Rows from block 5 of a small audio frame classifier, named by matrix and row number. Rows with one number within an expert belong to one neuron, the router's apart. Each number is 200 + 20 x the weight over its row's rms, rounded and kept within 0 to 999. All counts start at 0.
Before each expert's rows are labels from the 100 clips, of 14976, where the router gives the expert most weight on average: "top examples" is what is common among them. Only what is clearly more common there than usual is listed. The data: synthesized solo parts of chorales (CocoChorales).
# router: router (model.blocks.5.mlp.router.weight, 8x160, trained with AdamW), inputs 80-159
# up: expert up (model.blocks.5.mlp.up, 8x32x160), inputs 80-159
# down: expert down (model.blocks.5.mlp.down, 8x160x32, transposed), outputs 80-159

# expert 6
top examples: note F#5; violin; flute
router.6,216,179,171,192,218,198,183,228,189,171,201,228,242,199,220,175,209,248,218,181,218,223,183,241,182,198,193,193,180,212,192,195,170,190,215,209,196,222,160,216,215,206,202,214,159,184,207,215,214,177,201,188,183,154,183,209,209,213,238,177,204,192,214,172,185,207,190,225,234,180,189,184,208,230,233,180,187,152,211,190
up.0,222,214,217,201,181,196,253,206,181,252,197,142,231,237,168,200,200,187,184,216,191,196,200,210,201,198,165,213,227,228,204,182,179,194,199,222,227,183,237,204,201,181,221,196,191,229,199,205,167,186,181,212,227,229,221,165,176,223,181,219,204,216,198,188,218,212,194,175,216,212,194,202,215,215,208,211,244,207,189,185
down.0,198,163,212,241,197,205,157,202,207,188,218,225,150,152,171,186,220,184,201,193,192,164,190,190,239,172,180,217,212,193,190,211,242,225,187,230,189,178,207,199,191,229,222,175,194,219,222,166,210,235,210,156,166,199,201,195,201,206,198,187,206,202,223,199,220,185,199,175,165,199,201,191,178,199,192,216,210,227,179,191
up.1,216,249,249,175,223,207,180,211,199,189,211,182,162,203,219,173,164,213,199,205,201,193,185,193,205,204,225,216,247,199,196,213,202,182,207,188,188,184,211,219,190,197,209,201,203,230,167,170,204,210,194,176,155,203,216,222,164,188,215,197,203,202,180,192,215,169,225,192,195,230,231,212,204,174,184,206,241,210,212,190
down.1,230,206,178,188,188,161,196,159,199,193,181,251,204,196,175,193,177,195,188,225,175,223,224,214,188,197,191,200,178,193,191,194,243,158,209,213,180,215,218,190,223,195,153,192,182,204,189,204,191,201,225,229,196,191,190,213,191,189,207,247,229,213,215,221,163,177,201,208,213,183,212,185,221,226,235,215,200,193,217,169
up.2,216,195,235,219,145,188,191,211,209,203,219,161,197,212,223,159,191,194,200,189,191,187,214,180,202,190,169,190,172,219,197,176,198,200,214,229,245,169,214,193,168,198,238,208,165,249,225,192,222,202,183,226,227,164,200,159,198,182,201,202,202,166,199,168,201,226,188,214,185,200,185,179,213,204,178,218,213,201,175,222
down.2,186,211,217,208,151,224,218,208,215,223,216,236,189,159,184,225,217,182,213,197,248,200,180,221,189,188,199,191,162,225,180,194,193,239,207,187,189,210,212,186,205,226,219,206,200,191,173,205,160,210,218,212,200,204,226,193,211,181,214,219,187,236,204,230,199,194,172,220,183,200,221,197,211,190,203,186,184,183,205,222
up.3,186,210,210,206,162,182,188,195,210,206,177,196,201,228,159,205,178,184,208,194,214,155,218,214,221,217,152,207,214,194,207,197,201,198,182,200,225,186,253,213,195,161,188,173,221,220,205,186,203,206,194,176,164,197,222,219,211,204,182,225,191,211,168,223,216,194,230,190,186,207,217,194,215,177,190,200,226,236,175,191
down.3,197,231,193,209,205,204,210,199,220,194,236,177,191,215,154,242,226,215,208,188,179,206,204,195,172,165,180,179,202,229,211,186,185,204,199,214,189,217,194,207,189,210,208,183,194,186,207,244,181,200,168,200,202,199,220,218,215,234,209,208,181,204,221,177,218,207,203,211,200,217,191,218,187,168,198,183,196,228,194,209
up.4,194,215,193,204,146,185,198,169,189,229,202,158,215,220,183,213,188,208,202,192,247,184,184,195,216,236,198,183,194,199,197,179,169,176,189,236,248,182,236,214,181,195,225,189,164,224,235,220,187,181,194,208,220,187,203,174,211,218,189,180,212,196,187,172,217,250,206,200,213,234,242,198,227,204,187,188,206,191,176,188
down.4,192,187,213,219,197,192,206,189,224,217,183,212,158,160,140,222,189,187,214,182,227,180,217,179,208,202,207,193,196,206,172,218,184,219,191,206,175,205,206,170,204,241,211,217,191,189,242,151,194,201,222,189,192,182,206,216,181,190,219,195,160,220,211,208,226,205,179,217,150,174,176,198,225,199,189,205,182,223,191,203
up.5,237,179,212,186,195,162,203,199,156,216,228,171,196,225,222,166,209,214,202,197,199,205,202,185,231,202,192,184,245,213,211,190,205,208,222,215,226,191,207,208,188,181,236,214,180,241,181,200,183,213,174,179,204,205,209,202,216,208,201,235,206,176,171,165,200,208,206,186,158,223,213,212,221,207,172,205,211,159,203,245
down.5,177,203,200,201,197,213,195,212,191,207,192,239,204,181,230,186,209,209,189,160,218,185,189,217,166,207,215,194,186,203,184,242,233,228,207,183,205,234,211,219,224,202,193,190,227,196,170,217,208,182,182,228,201,179,217,196,198,187,223,212,228,185,192,231,207,204,211,229,185,209,209,199,224,205,214,167,230,184,193,203
up.6,205,169,225,224,147,179,200,208,198,192,168,175,184,242,204,198,197,215,178,207,231,191,212,201,204,233,165,204,201,185,203,196,228,187,199,208,196,204,210,193,154,191,218,213,163,205,203,189,206,220,148,208,229,207,226,175,201,196,191,202,188,188,180,194,216,186,204,212,189,200,199,199,200,207,196,218,193,235,208,218
down.6,235,181,198,208,183,189,200,219,185,162,211,196,217,184,168,198,194,216,175,191,216,217,190,200,193,237,209,187,224,187,213,193,187,235,231,226,214,215,225,191,196,190,226,218,184,201,228,231,193,180,173,216,184,209,185,193,199,248,168,193,177,202,198,206,192,234,159,211,216,207,192,212,207,207,198,217,197,180,174,209
up.7,176,202,205,222,152,170,190,180,201,212,190,176,196,220,170,191,211,202,212,202,229,164,172,225,207,219,159,194,248,208,199,185,203,181,175,193,216,155,227,200,169,169,201,177,191,193,205,227,189,219,213,218,202,210,209,197,188,198,187,239,204,198,164,192,187,229,215,229,191,192,208,219,218,184,190,192,206,203,202,197
down.7,193,191,212,208,190,206,212,240,225,171,208,235,185,187,189,206,219,181,212,208,218,173,245,195,218,195,221,206,209,180,198,203,208,217,191,212,186,196,189,207,180,246,192,189,221,209,218,171,235,202,191,229,226,165,229,198,177,187,189,217,143,186,163,227,208,179,180,226,198,170,209,158,216,216,214,193,233,171,211,197
up.8,204,210,219,197,173,198,188,197,217,205,211,166,200,196,234,183,202,207,201,190,208,192,194,210,230,175,181,227,231,184,188,195,204,188,210,226,229,209,217,200,181,192,216,188,189,238,231,195,169,195,159,169,192,195,219,175,197,180,217,213,187,169,183,185,248,203,206,171,179,195,201,201,236,221,173,204,231,202,184,220
down.8,199,193,199,203,192,235,193,197,254,221,175,194,151,194,205,223,193,206,170,183,215,148,199,220,227,207,186,160,187,222,160,214,177,174,181,207,200,208,223,203,190,216,192,224,210,179,227,214,202,202,207,205,200,194,181,195,195,185,208,193,185,203,218,224,199,205,177,204,205,222,206,191,218,238,232,170,169,225,176,180
up.9,201,187,217,176,198,211,182,226,201,218,164,182,200,189,203,209,195,177,159,218,181,197,204,197,242,186,158,213,201,181,224,213,199,190,203,195,200,193,242,199,174,181,190,184,213,189,191,188,211,217,181,236,183,216,169,198,206,184,178,231,201,192,167,197,236,201,239,207,172,231,202,205,191,205,186,228,234,222,180,225
down.9,169,205,180,229,243,177,188,199,197,194,198,211,201,177,205,227,221,186,183,221,211,199,196,208,207,168,205,217,170,219,147,197,161,171,208,165,190,207,204,194,238,204,225,242,184,201,182,191,213,206,234,218,174,169,225,213,202,188,189,188,205,203,232,241,179,204,176,203,214,165,211,205,190,205,245,184,185,224,208,206

# expert 0
top examples: note G3; note G#3; bassoon; note D#3
router.0,175,188,201,201,176,221,210,207,192,208,175,183,176,235,191,195,186,195,189,190,216,183,170,187,189,227,156,231,195,226,194,198,202,192,180,181,190,210,234,195,192,173,182,179,186,198,211,181,205,175,200,231,225,226,208,180,225,211,198,229,220,211,150,196,198,197,233,181,204,215,198,169,181,184,179,202,195,198,198,177
up.0,222,219,200,190,205,182,225,218,171,226,191,189,216,179,197,213,170,178,168,180,184,209,227,185,231,212,170,204,211,200,232,250,234,209,208,178,194,195,198,231,219,179,204,190,198,227,184,224,218,173,210,235,199,195,230,181,204,195,205,206,216,204,210,237,189,224,201,223,221,234,202,195,175,194,232,220,221,236,218,209
down.0,214,232,181,188,234,181,200,211,217,193,213,191,214,206,202,166,222,204,216,202,172,215,216,170,180,197,206,167,186,227,198,206,220,210,186,190,184,204,213,174,193,218,217,252,205,188,221,194,199,191,191,206,199,188,160,201,173,179,233,200,240,216,191,229,184,191,188,169,152,181,201,188,212,198,203,199,197,172,191,183
up.1,207,198,221,200,177,235,213,211,207,235,200,189,168,239,208,195,216,175,163,203,183,184,211,202,206,221,176,190,211,195,187,160,184,201,195,205,192,199,243,195,214,183,210,214,220,231,209,227,197,179,161,195,210,217,242,190,247,232,192,195,178,158,169,193,226,221,209,196,170,164,190,217,195,176,189,208,212,207,193,232
down.1,180,183,197,214,229,233,189,183,195,190,193,219,166,183,178,214,203,190,211,232,176,207,202,179,212,213,218,217,198,206,185,221,214,194,206,212,198,219,184,186,186,193,161,212,218,169,219,199,187,236,214,202,210,209,189,184,217,216,201,208,225,207,224,191,233,181,223,162,240,196,193,161,201,227,216,198,183,221,217,197
up.2,184,206,202,199,192,218,218,185,227,249,198,151,198,237,170,214,199,184,196,195,195,185,200,207,229,196,201,185,213,250,216,218,215,213,195,229,203,187,247,182,184,210,199,191,213,225,178,213,204,204,225,206,198,184,187,245,230,203,166,213,190,236,178,212,196,197,189,184,185,230,172,191,196,185,176,194,186,244,193,200
down.2,194,185,202,157,197,184,208,218,176,192,195,218,209,162,225,201,177,214,194,223,210,244,223,212,226,196,180,207,193,208,217,216,223,198,195,207,222,203,202,193,226,207,216,223,157,206,180,233,189,202,216,173,209,198,215,209,208,196,219,249,211,190,225,174,196,189,209,234,220,205,247,196,200,193,209,211,206,180,210,210
up.3,183,202,177,221,183,211,178,188,206,198,161,173,190,215,203,230,226,173,184,180,213,216,204,182,213,211,194,173,211,176,218,211,219,186,176,236,229,191,209,193,174,211,215,211,201,220,226,234,233,195,183,209,196,195,218,198,212,184,213,228,202,179,211,224,209,200,208,176,206,208,227,198,179,173,205,213,215,223,189,200
down.3,190,238,209,187,220,198,178,180,205,199,186,224,215,189,192,206,210,200,179,181,205,175,195,233,190,197,212,223,172,166,168,204,191,220,202,191,193,210,226,194,159,209,206,205,243,185,196,193,208,184,183,186,183,204,194,216,210,183,223,218,166,226,179,213,215,220,191,237,181,178,201,216,194,171,211,200,167,206,224,252
up.4,167,201,193,219,185,259,198,253,243,215,194,214,163,211,222,203,200,194,185,217,216,222,182,184,207,213,207,199,225,215,199,210,196,188,187,174,207,212,193,196,211,226,202,199,191,180,187,216,227,166,175,226,211,188,215,241,201,210,201,200,213,210,205,239,244,182,202,199,184,169,201,210,155,197,202,208,189,203,193,195
down.4,211,209,195,186,269,192,196,188,168,192,157,203,217,189,220,199,188,212,226,199,199,210,203,240,205,196,181,190,187,179,172,211,178,207,202,194,156,208,206,205,226,207,175,255,207,217,168,191,220,188,183,176,219,233,198,156,248,195,187,196,200,223,192,199,203,190,177,152,210,185,195,220,183,188,184,214,155,189,203,197
up.5,191,241,223,196,241,167,171,216,185,216,192,161,218,185,204,184,203,174,177,181,237,203,231,154,227,195,233,219,212,174,186,213,172,199,184,226,203,190,184,196,192,211,196,204,217,236,158,180,207,208,214,178,173,190,181,247,199,188,174,190,204,188,200,187,238,212,181,201,189,214,188,202,201,184,199,222,200,235,228,201
down.5,191,217,183,177,178,172,172,194,202,203,203,186,237,193,198,177,215,208,196,188,217,198,200,218,216,210,217,199,203,183,217,226,189,159,204,205,212,203,192,190,181,230,206,224,189,187,228,229,219,203,194,214,181,175,192,169,228,192,198,215,199,209,212,238,198,219,218,226,190,174,185,186,222,234,225,187,188,181,248,234
up.6,169,200,200,211,213,205,221,186,215,203,172,220,171,193,227,207,205,185,196,200,185,195,187,221,214,216,185,212,218,235,205,201,189,199,167,179,180,199,193,205,222,181,195,220,221,200,238,170,191,191,223,172,232,236,226,198,223,187,244,220,196,181,182,184,203,158,195,213,219,173,214,195,174,203,166,161,178,208,223,188
down.6,200,205,210,171,214,197,237,227,212,181,187,205,197,167,218,217,230,204,246,217,176,177,239,234,207,151,186,198,199,220,184,211,188,185,179,179,224,210,180,196,186,183,174,173,230,168,192,196,221,195,210,206,188,174,187,188,197,227,199,193,220,214,194,225,183,172,210,204,178,225,190,154,205,226,216,181,160,230,232,188
up.7,219,209,182,179,220,173,222,216,198,213,187,142,174,218,209,194,205,208,194,227,238,183,181,204,184,215,180,207,207,209,208,233,244,207,167,186,184,193,234,222,179,177,173,191,206,198,191,196,182,222,193,235,230,210,194,199,200,221,199,249,195,212,129,199,204,185,204,192,193,160,199,211,228,221,208,191,217,176,216,217
down.7,196,210,191,224,206,200,190,217,231,207,223,227,230,204,199,222,169,199,173,232,236,191,177,186,237,207,199,221,174,171,189,189,190,209,199,216,194,167,213,196,229,196,200,189,183,228,156,185,220,207,247,217,158,192,192,202,193,161,181,174,167,181,211,199,171,224,192,188,210,179,211,179,212,193,215,205,207,186,177,183
up.8,211,222,209,222,212,201,201,186,204,201,228,158,195,214,200,187,196,178,213,210,193,204,210,169,190,188,194,193,233,207,199,203,186,199,189,202,197,230,219,190,211,179,207,227,182,214,222,173,234,231,199,169,175,182,233,213,192,203,186,221,187,182,173,155,218,209,202,203,170,166,192,204,212,212,173,213,199,204,210,246
down.8,191,210,192,191,188,155,183,210,185,162,212,225,242,253,197,174,205,186,205,212,223,195,218,182,219,171,214,215,195,204,206,199,207,191,214,218,214,198,186,179,189,207,206,225,173,192,218,206,228,191,207,201,211,196,208,205,222,183,210,190,183,187,222,200,155,233,171,182,230,195,226,190,206,212,196,212,216,180,189,207
up.9,168,228,223,199,172,241,192,201,200,204,189,167,158,198,183,219,227,224,168,195,213,185,182,207,213,210,151,225,189,212,194,219,191,161,195,230,194,204,225,184,185,172,190,209,206,200,204,218,160,213,183,198,209,217,234,171,170,196,214,182,176,184,177,213,227,218,203,198,183,186,235,204,188,191,181,205,218,232,194,208
down.9,215,174,182,198,173,214,219,201,198,241,195,154,214,192,211,213,210,165,207,189,226,174,174,171,203,218,192,194,196,198,184,187,157,203,204,199,180,190,195,222,223,204,222,195,218,195,196,207,160,212,183,235,226,207,199,197,207,225,204,201,183,254,193,196,195,200,190,221,203,222,222,193,238,231,216,236,198,227,205,236

# expert 3
top examples: note G#3; note F4
router.3,203,217,225,204,195,199,219,243,219,213,195,193,177,230,223,194,234,173,184,208,198,219,183,214,219,199,173,240,176,202,178,213,148,178,178,196,231,206,204,220,212,214,195,207,185,196,202,213,205,188,217,204,205,225,212,196,203,211,189,176,169,221,214,178,213,189,196,204,214,225,209,205,202,207,179,204,187,165,203,189
up.0,193,193,182,208,197,223,194,194,177,242,190,146,216,216,185,199,184,185,175,191,256,178,205,188,207,216,182,182,204,195,182,197,246,169,192,194,211,196,233,225,219,219,201,212,189,197,168,200,202,238,178,232,191,179,207,167,175,205,199,183,191,176,154,158,202,218,209,190,165,212,227,194,205,198,175,240,223,229,208,212
down.0,186,181,215,221,199,213,152,176,190,178,217,239,185,210,168,212,186,212,201,199,165,191,202,183,202,194,215,220,171,180,177,190,194,217,211,246,208,226,166,195,226,176,221,191,205,206,220,185,224,211,176,183,194,184,175,177,224,204,177,206,187,179,218,156,215,213,202,218,213,184,211,222,233,232,175,190,194,220,211,218
up.1,193,221,212,189,181,194,217,171,221,217,207,174,189,205,239,185,234,159,179,235,216,219,161,217,172,242,226,174,205,187,200,190,186,188,176,207,192,189,193,217,187,193,183,179,201,191,165,203,180,191,205,222,219,237,200,222,210,178,165,183,212,247,179,185,210,195,201,195,191,205,222,207,229,169,199,220,217,225,186,187
down.1,190,212,211,144,196,202,219,178,231,190,215,190,173,151,182,217,227,195,210,218,205,216,225,187,198,229,203,205,216,192,203,201,191,211,212,191,207,227,184,180,192,236,217,170,188,213,175,205,197,188,211,222,194,172,199,225,176,189,211,199,193,222,212,211,196,206,181,198,177,174,227,190,204,176,169,198,199,173,184,206
up.2,230,180,196,184,168,213,216,196,224,211,187,166,159,228,209,219,185,174,206,193,196,169,178,179,201,244,218,210,189,199,198,211,166,215,202,209,226,232,221,207,208,254,190,203,166,207,214,213,221,203,195,221,223,212,177,162,203,201,226,225,172,199,209,224,238,171,185,184,223,207,212,187,201,243,212,188,214,202,183,195
down.2,154,161,189,216,177,211,207,194,206,211,191,222,172,216,209,220,181,176,191,208,211,205,167,218,197,215,227,209,193,172,213,183,218,193,219,252,189,212,205,207,164,221,185,219,205,237,194,176,204,227,182,173,209,204,183,188,231,210,178,187,191,208,233,200,212,189,167,190,201,209,175,247,208,181,207,207,207,203,208,192
up.3,198,224,207,208,201,201,181,192,214,210,194,163,180,230,225,164,162,175,191,229,203,195,215,184,210,230,183,189,229,185,217,205,213,187,201,200,152,201,180,209,185,186,211,222,213,207,185,185,188,253,186,195,201,235,197,213,193,184,213,207,216,193,176,201,208,187,237,211,209,217,208,182,216,193,177,212,215,211,176,212
down.3,180,186,173,221,201,214,215,190,231,214,229,198,186,243,185,218,217,224,197,226,177,199,172,202,231,184,230,184,200,186,218,209,225,186,201,241,198,201,211,185,229,227,195,198,184,174,189,227,200,203,182,190,192,239,184,212,209,197,208,240,199,204,186,237,141,233,191,219,238,204,228,203,169,193,219,211,216,188,167,214
up.4,212,175,179,190,182,195,228,194,205,238,181,159,186,237,202,197,219,199,212,194,206,175,205,212,190,245,175,200,206,197,200,183,188,210,194,210,200,188,215,192,228,183,199,193,217,189,201,215,183,198,200,228,209,224,190,165,203,228,217,184,202,196,192,201,218,155,223,175,210,206,213,174,188,197,223,195,207,253,191,197
down.4,208,177,212,237,151,200,178,225,201,199,166,187,186,188,181,200,203,184,206,174,199,165,207,209,210,222,202,214,174,213,202,199,197,179,230,205,192,192,189,188,191,197,229,189,198,226,221,216,210,202,179,227,180,193,199,225,205,221,197,188,185,202,219,193,200,226,175,213,163,185,207,183,210,227,232,201,158,204,193,233
up.5,201,188,197,196,170,226,227,164,190,207,163,166,200,218,181,216,190,192,200,191,193,190,191,231,180,204,178,183,214,224,202,170,203,169,155,219,246,162,213,189,201,196,197,201,191,211,190,215,202,218,213,231,230,222,241,218,201,208,178,201,217,244,168,208,176,206,187,243,216,223,229,182,188,184,179,170,213,207,205,174
down.5,187,209,201,219,214,200,204,180,219,202,213,229,197,214,192,191,207,218,191,227,188,158,182,240,190,175,178,205,206,240,180,189,228,206,217,180,228,227,164,219,174,200,190,198,190,197,224,187,220,208,182,207,187,203,215,173,188,185,195,200,189,205,249,215,182,182,183,245,233,209,221,173,204,194,241,177,219,204,219,213
up.6,234,241,214,167,201,184,200,215,200,249,185,172,199,209,213,243,201,181,145,229,193,197,177,228,215,195,169,212,204,196,165,206,196,158,183,215,187,222,236,172,169,197,189,205,206,178,205,215,196,193,196,217,207,221,200,199,205,206,178,187,193,234,173,197,195,211,236,199,194,185,196,198,214,183,217,213,185,254,218,247
down.6,187,199,172,227,240,174,179,172,227,202,206,236,223,172,177,199,227,203,229,208,223,216,204,170,198,164,213,197,221,197,203,193,161,203,201,201,192,127,193,186,219,219,210,205,187,232,200,212,225,182,222,209,213,206,212,231,166,161,202,188,169,214,229,204,193,244,190,181,192,196,199,225,218,214,217,208,206,183,182,187
up.7,211,183,174,219,189,230,169,212,183,194,204,181,200,215,234,172,193,204,181,219,196,162,174,179,189,213,201,210,181,210,202,202,233,192,188,209,197,199,229,195,201,184,209,200,202,224,164,206,213,228,205,221,230,200,228,221,218,211,162,218,214,159,159,194,199,222,201,199,185,208,166,205,189,186,196,206,201,219,192,233
down.7,212,155,205,218,218,183,219,189,180,185,199,238,209,191,203,221,187,238,185,178,159,200,186,187,192,222,194,198,214,205,197,185,165,193,212,170,212,214,181,203,196,201,211,199,203,186,232,163,201,183,226,193,238,201,207,197,198,201,216,191,181,188,233,217,198,215,224,163,208,186,205,171,209,201,195,190,193,185,218,196
up.8,175,187,201,210,168,192,192,177,211,232,196,197,190,206,218,213,177,232,208,193,200,183,205,187,204,254,190,175,207,212,206,194,233,200,176,190,217,206,207,188,187,177,175,200,198,211,181,199,203,240,207,234,222,225,207,212,199,184,196,226,223,217,149,196,231,209,212,175,179,237,204,187,220,195,148,196,182,245,169,191
down.8,218,179,217,194,209,214,180,218,198,201,251,217,216,203,205,260,197,206,169,201,197,228,197,195,202,210,209,195,209,206,199,194,185,208,194,218,197,193,166,199,201,185,239,217,147,209,204,222,190,165,234,206,185,219,214,199,189,202,203,176,192,168,225,182,168,213,219,210,230,191,222,198,196,173,211,219,201,207,204,176
up.9,239,193,232,209,189,206,214,200,199,163,241,186,201,174,202,197,236,211,178,181,182,212,199,221,217,209,178,218,197,217,227,224,202,191,216,206,213,211,224,211,193,175,139,150,205,222,179,192,189,191,190,158,227,191,184,197,207,164,190,193,236,188,164,181,220,170,194,173,215,227,196,206,168,178,173,229,217,233,214,207
down.9,206,184,202,183,196,178,238,193,177,204,162,187,191,229,200,221,173,208,207,208,220,163,176,218,182,209,187,239,177,217,187,182,190,192,206,180,202,183,198,165,185,242,210,190,176,205,141,202,195,190,203,203,224,211,189,171,204,210,200,196,191,171,193,211,201,198,209,156,240,208,174,198,236,194,250,215,192,192,216,187

# expert 5
top examples: note G#3; note G#5
router.5,151,162,187,188,199,211,211,225,211,215,192,192,193,198,193,218,192,191,227,194,189,238,182,193,174,209,229,214,178,201,191,220,201,205,217,223,205,173,211,201,210,185,208,233,186,207,220,204,196,154,204,226,212,218,203,216,213,172,164,164,165,195,190,211,193,178,192,183,187,194,207,160,166,190,209,192,174,155,222,167
up.0,193,216,194,173,217,223,205,210,190,210,185,140,186,239,203,200,207,171,178,216,211,170,210,176,215,200,226,209,177,212,188,217,207,219,183,188,226,190,202,191,185,178,175,209,204,205,169,177,215,219,216,235,210,204,210,173,217,196,200,201,192,207,208,186,220,198,190,151,157,188,205,201,239,223,161,198,201,188,183,210
down.0,217,169,192,170,181,201,190,196,211,189,185,197,216,222,192,227,216,201,167,202,206,191,228,182,173,210,201,223,206,211,185,183,203,167,190,213,203,216,213,200,235,201,170,214,191,214,224,168,232,193,210,190,174,211,209,197,185,198,221,193,168,209,209,196,178,192,176,172,168,192,213,213,220,201,216,198,205,172,155,215
up.1,200,242,229,195,166,174,185,180,204,202,198,176,213,193,153,177,194,177,184,186,198,173,184,188,192,222,209,181,236,216,216,219,235,200,201,180,213,175,206,203,182,172,206,196,188,209,207,206,154,227,206,228,196,202,211,183,182,177,204,227,198,225,183,205,220,190,208,194,192,215,190,193,225,182,206,213,256,194,205,212
down.1,163,195,187,166,197,215,202,207,240,203,204,230,199,245,207,186,173,213,231,205,220,206,226,188,188,221,213,165,217,207,202,195,181,214,231,205,188,182,154,157,204,195,193,220,199,202,204,149,237,186,230,199,204,197,204,191,180,191,199,204,195,224,206,185,164,209,223,230,183,159,187,237,189,195,218,215,235,196,170,193
up.2,202,185,208,214,212,211,194,199,211,185,199,164,194,228,239,201,171,195,163,196,226,157,178,208,217,199,190,187,211,216,225,204,209,185,189,177,221,151,246,210,182,200,206,185,195,240,174,173,188,194,195,157,175,227,200,218,195,186,187,235,188,194,200,182,228,175,215,158,216,205,239,190,266,201,181,208,188,203,187,207
down.2,167,191,177,216,180,212,177,177,226,162,208,208,195,208,172,217,206,226,184,225,141,221,212,197,206,188,214,189,182,190,205,187,226,202,188,236,175,221,148,188,188,203,226,209,214,200,257,215,182,176,212,170,185,228,175,193,222,198,202,241,190,194,171,220,212,210,199,204,208,161,223,206,202,178,209,232,188,178,161,172
up.3,213,221,209,194,210,147,211,211,210,219,155,203,187,220,233,177,202,191,199,216,207,172,198,209,208,249,217,217,244,176,178,198,233,201,223,219,196,191,247,224,198,174,212,182,214,207,180,175,184,203,197,218,161,202,192,215,155,209,184,216,193,210,221,187,220,219,199,183,156,233,186,206,225,171,236,182,208,178,229,188
down.3,186,229,212,191,214,178,201,199,161,206,208,206,216,161,187,193,197,203,220,217,214,199,240,208,199,179,193,211,208,173,149,211,185,161,205,218,198,210,211,203,199,228,202,219,229,197,231,173,209,198,154,147,179,185,194,189,165,190,209,202,232,222,219,212,201,202,204,222,191,207,223,210,190,189,214,202,204,199,202,209
up.4,209,219,217,172,178,232,172,203,191,215,202,193,183,239,222,197,204,188,203,191,211,201,168,215,178,236,244,162,195,210,185,215,182,194,201,177,217,185,232,237,201,209,195,179,196,220,174,198,166,204,211,214,212,244,186,231,184,188,215,202,207,212,185,205,218,203,219,215,183,240,224,214,220,166,197,230,235,165,166,187
down.4,204,198,207,214,204,198,169,208,206,196,164,208,178,205,172,184,216,233,193,186,214,166,220,200,165,207,205,215,208,203,160,211,229,210,212,233,184,204,201,177,183,231,170,217,197,200,212,164,215,187,183,198,210,197,192,218,193,194,198,203,196,218,210,168,250,191,186,205,180,178,195,198,219,174,216,213,178,200,192,202
up.5,191,209,245,184,200,177,200,170,185,199,164,169,213,198,201,191,192,192,202,170,228,204,182,185,217,245,168,192,218,180,234,223,191,176,198,202,197,182,188,195,159,208,217,221,204,210,194,191,211,198,181,196,229,228,211,232,184,160,195,222,199,207,168,213,212,193,244,221,183,216,208,181,220,223,145,190,205,211,221,208
down.5,202,244,217,201,199,206,166,233,199,185,232,197,230,211,216,211,208,203,198,172,230,230,193,176,195,182,161,191,206,188,221,222,240,210,193,207,199,210,215,178,183,177,244,213,223,195,197,200,213,214,184,146,176,219,213,174,166,177,228,200,180,178,200,203,170,209,188,219,227,181,196,195,167,184,207,209,224,210,219,224
up.6,173,190,220,191,185,189,188,186,197,229,185,209,157,202,246,206,205,199,196,229,178,187,217,194,194,218,170,178,225,205,209,195,209,191,211,199,220,223,184,204,152,178,209,173,216,218,147,179,176,214,212,228,192,199,177,228,188,193,205,194,224,257,180,189,207,171,206,218,174,234,230,196,179,178,192,185,214,195,196,162
down.6,242,227,190,186,233,223,209,209,219,194,227,180,194,146,197,215,216,223,205,201,213,215,198,206,227,202,191,207,207,190,209,179,176,183,183,224,186,165,215,194,196,200,219,206,172,184,184,174,193,232,234,201,175,177,224,224,192,192,219,167,217,174,186,208,205,200,216,183,185,225,189,217,221,177,195,207,196,195,170,181
up.7,248,211,232,217,165,222,188,213,170,205,215,174,206,204,204,200,193,211,177,179,196,189,170,174,191,245,174,213,210,210,202,203,209,180,199,210,228,180,219,189,209,200,229,190,180,228,190,194,173,198,188,217,207,216,258,193,224,188,187,250,204,197,188,203,181,201,227,195,177,204,191,184,223,178,192,206,210,223,176,206
down.7,208,161,220,208,224,215,215,207,216,235,228,205,174,197,183,192,180,262,169,174,201,206,218,187,182,193,213,213,217,217,213,200,169,209,170,189,207,224,225,194,181,196,240,165,186,210,192,178,210,174,223,160,196,212,236,189,198,181,196,241,164,192,187,235,214,194,220,215,166,189,226,215,210,207,233,190,186,199,193,222
up.8,189,199,226,185,187,222,187,179,213,188,213,153,172,198,206,189,215,206,181,197,208,176,160,180,215,248,156,191,193,183,205,192,206,191,166,213,199,203,245,206,185,181,175,166,219,245,187,202,178,206,199,197,218,222,192,214,204,189,207,210,193,236,151,203,201,192,223,197,173,214,219,191,224,195,165,196,204,245,168,207
down.8,188,195,218,220,169,179,217,219,220,208,231,170,199,188,205,231,221,178,210,224,236,180,218,213,195,194,198,192,159,221,179,209,223,187,182,241,187,223,165,217,213,214,214,221,206,172,155,240,199,207,207,213,173,200,219,201,163,195,182,199,172,218,175,193,235,182,218,228,200,195,208,208,192,198,237,205,222,189,169,195
up.9,220,195,207,174,186,212,227,161,197,208,152,160,212,204,184,217,206,182,205,202,203,201,174,225,167,256,170,189,225,177,217,219,200,190,205,177,233,180,221,213,182,229,212,202,209,217,187,207,191,198,184,235,214,256,197,197,177,203,200,215,223,199,170,203,216,190,215,184,213,218,191,187,192,193,141,193,209,205,194,214
down.9,239,203,261,197,175,173,205,186,221,200,219,197,219,181,230,218,201,187,160,234,205,225,185,189,177,203,202,186,201,185,204,222,197,214,188,214,197,204,218,224,206,225,185,182,178,210,203,218,204,140,217,215,194,187,204,197,201,197,205,216,194,232,182,201,215,182,204,187,235,179,203,211,181,202,226,228,194,208,173,201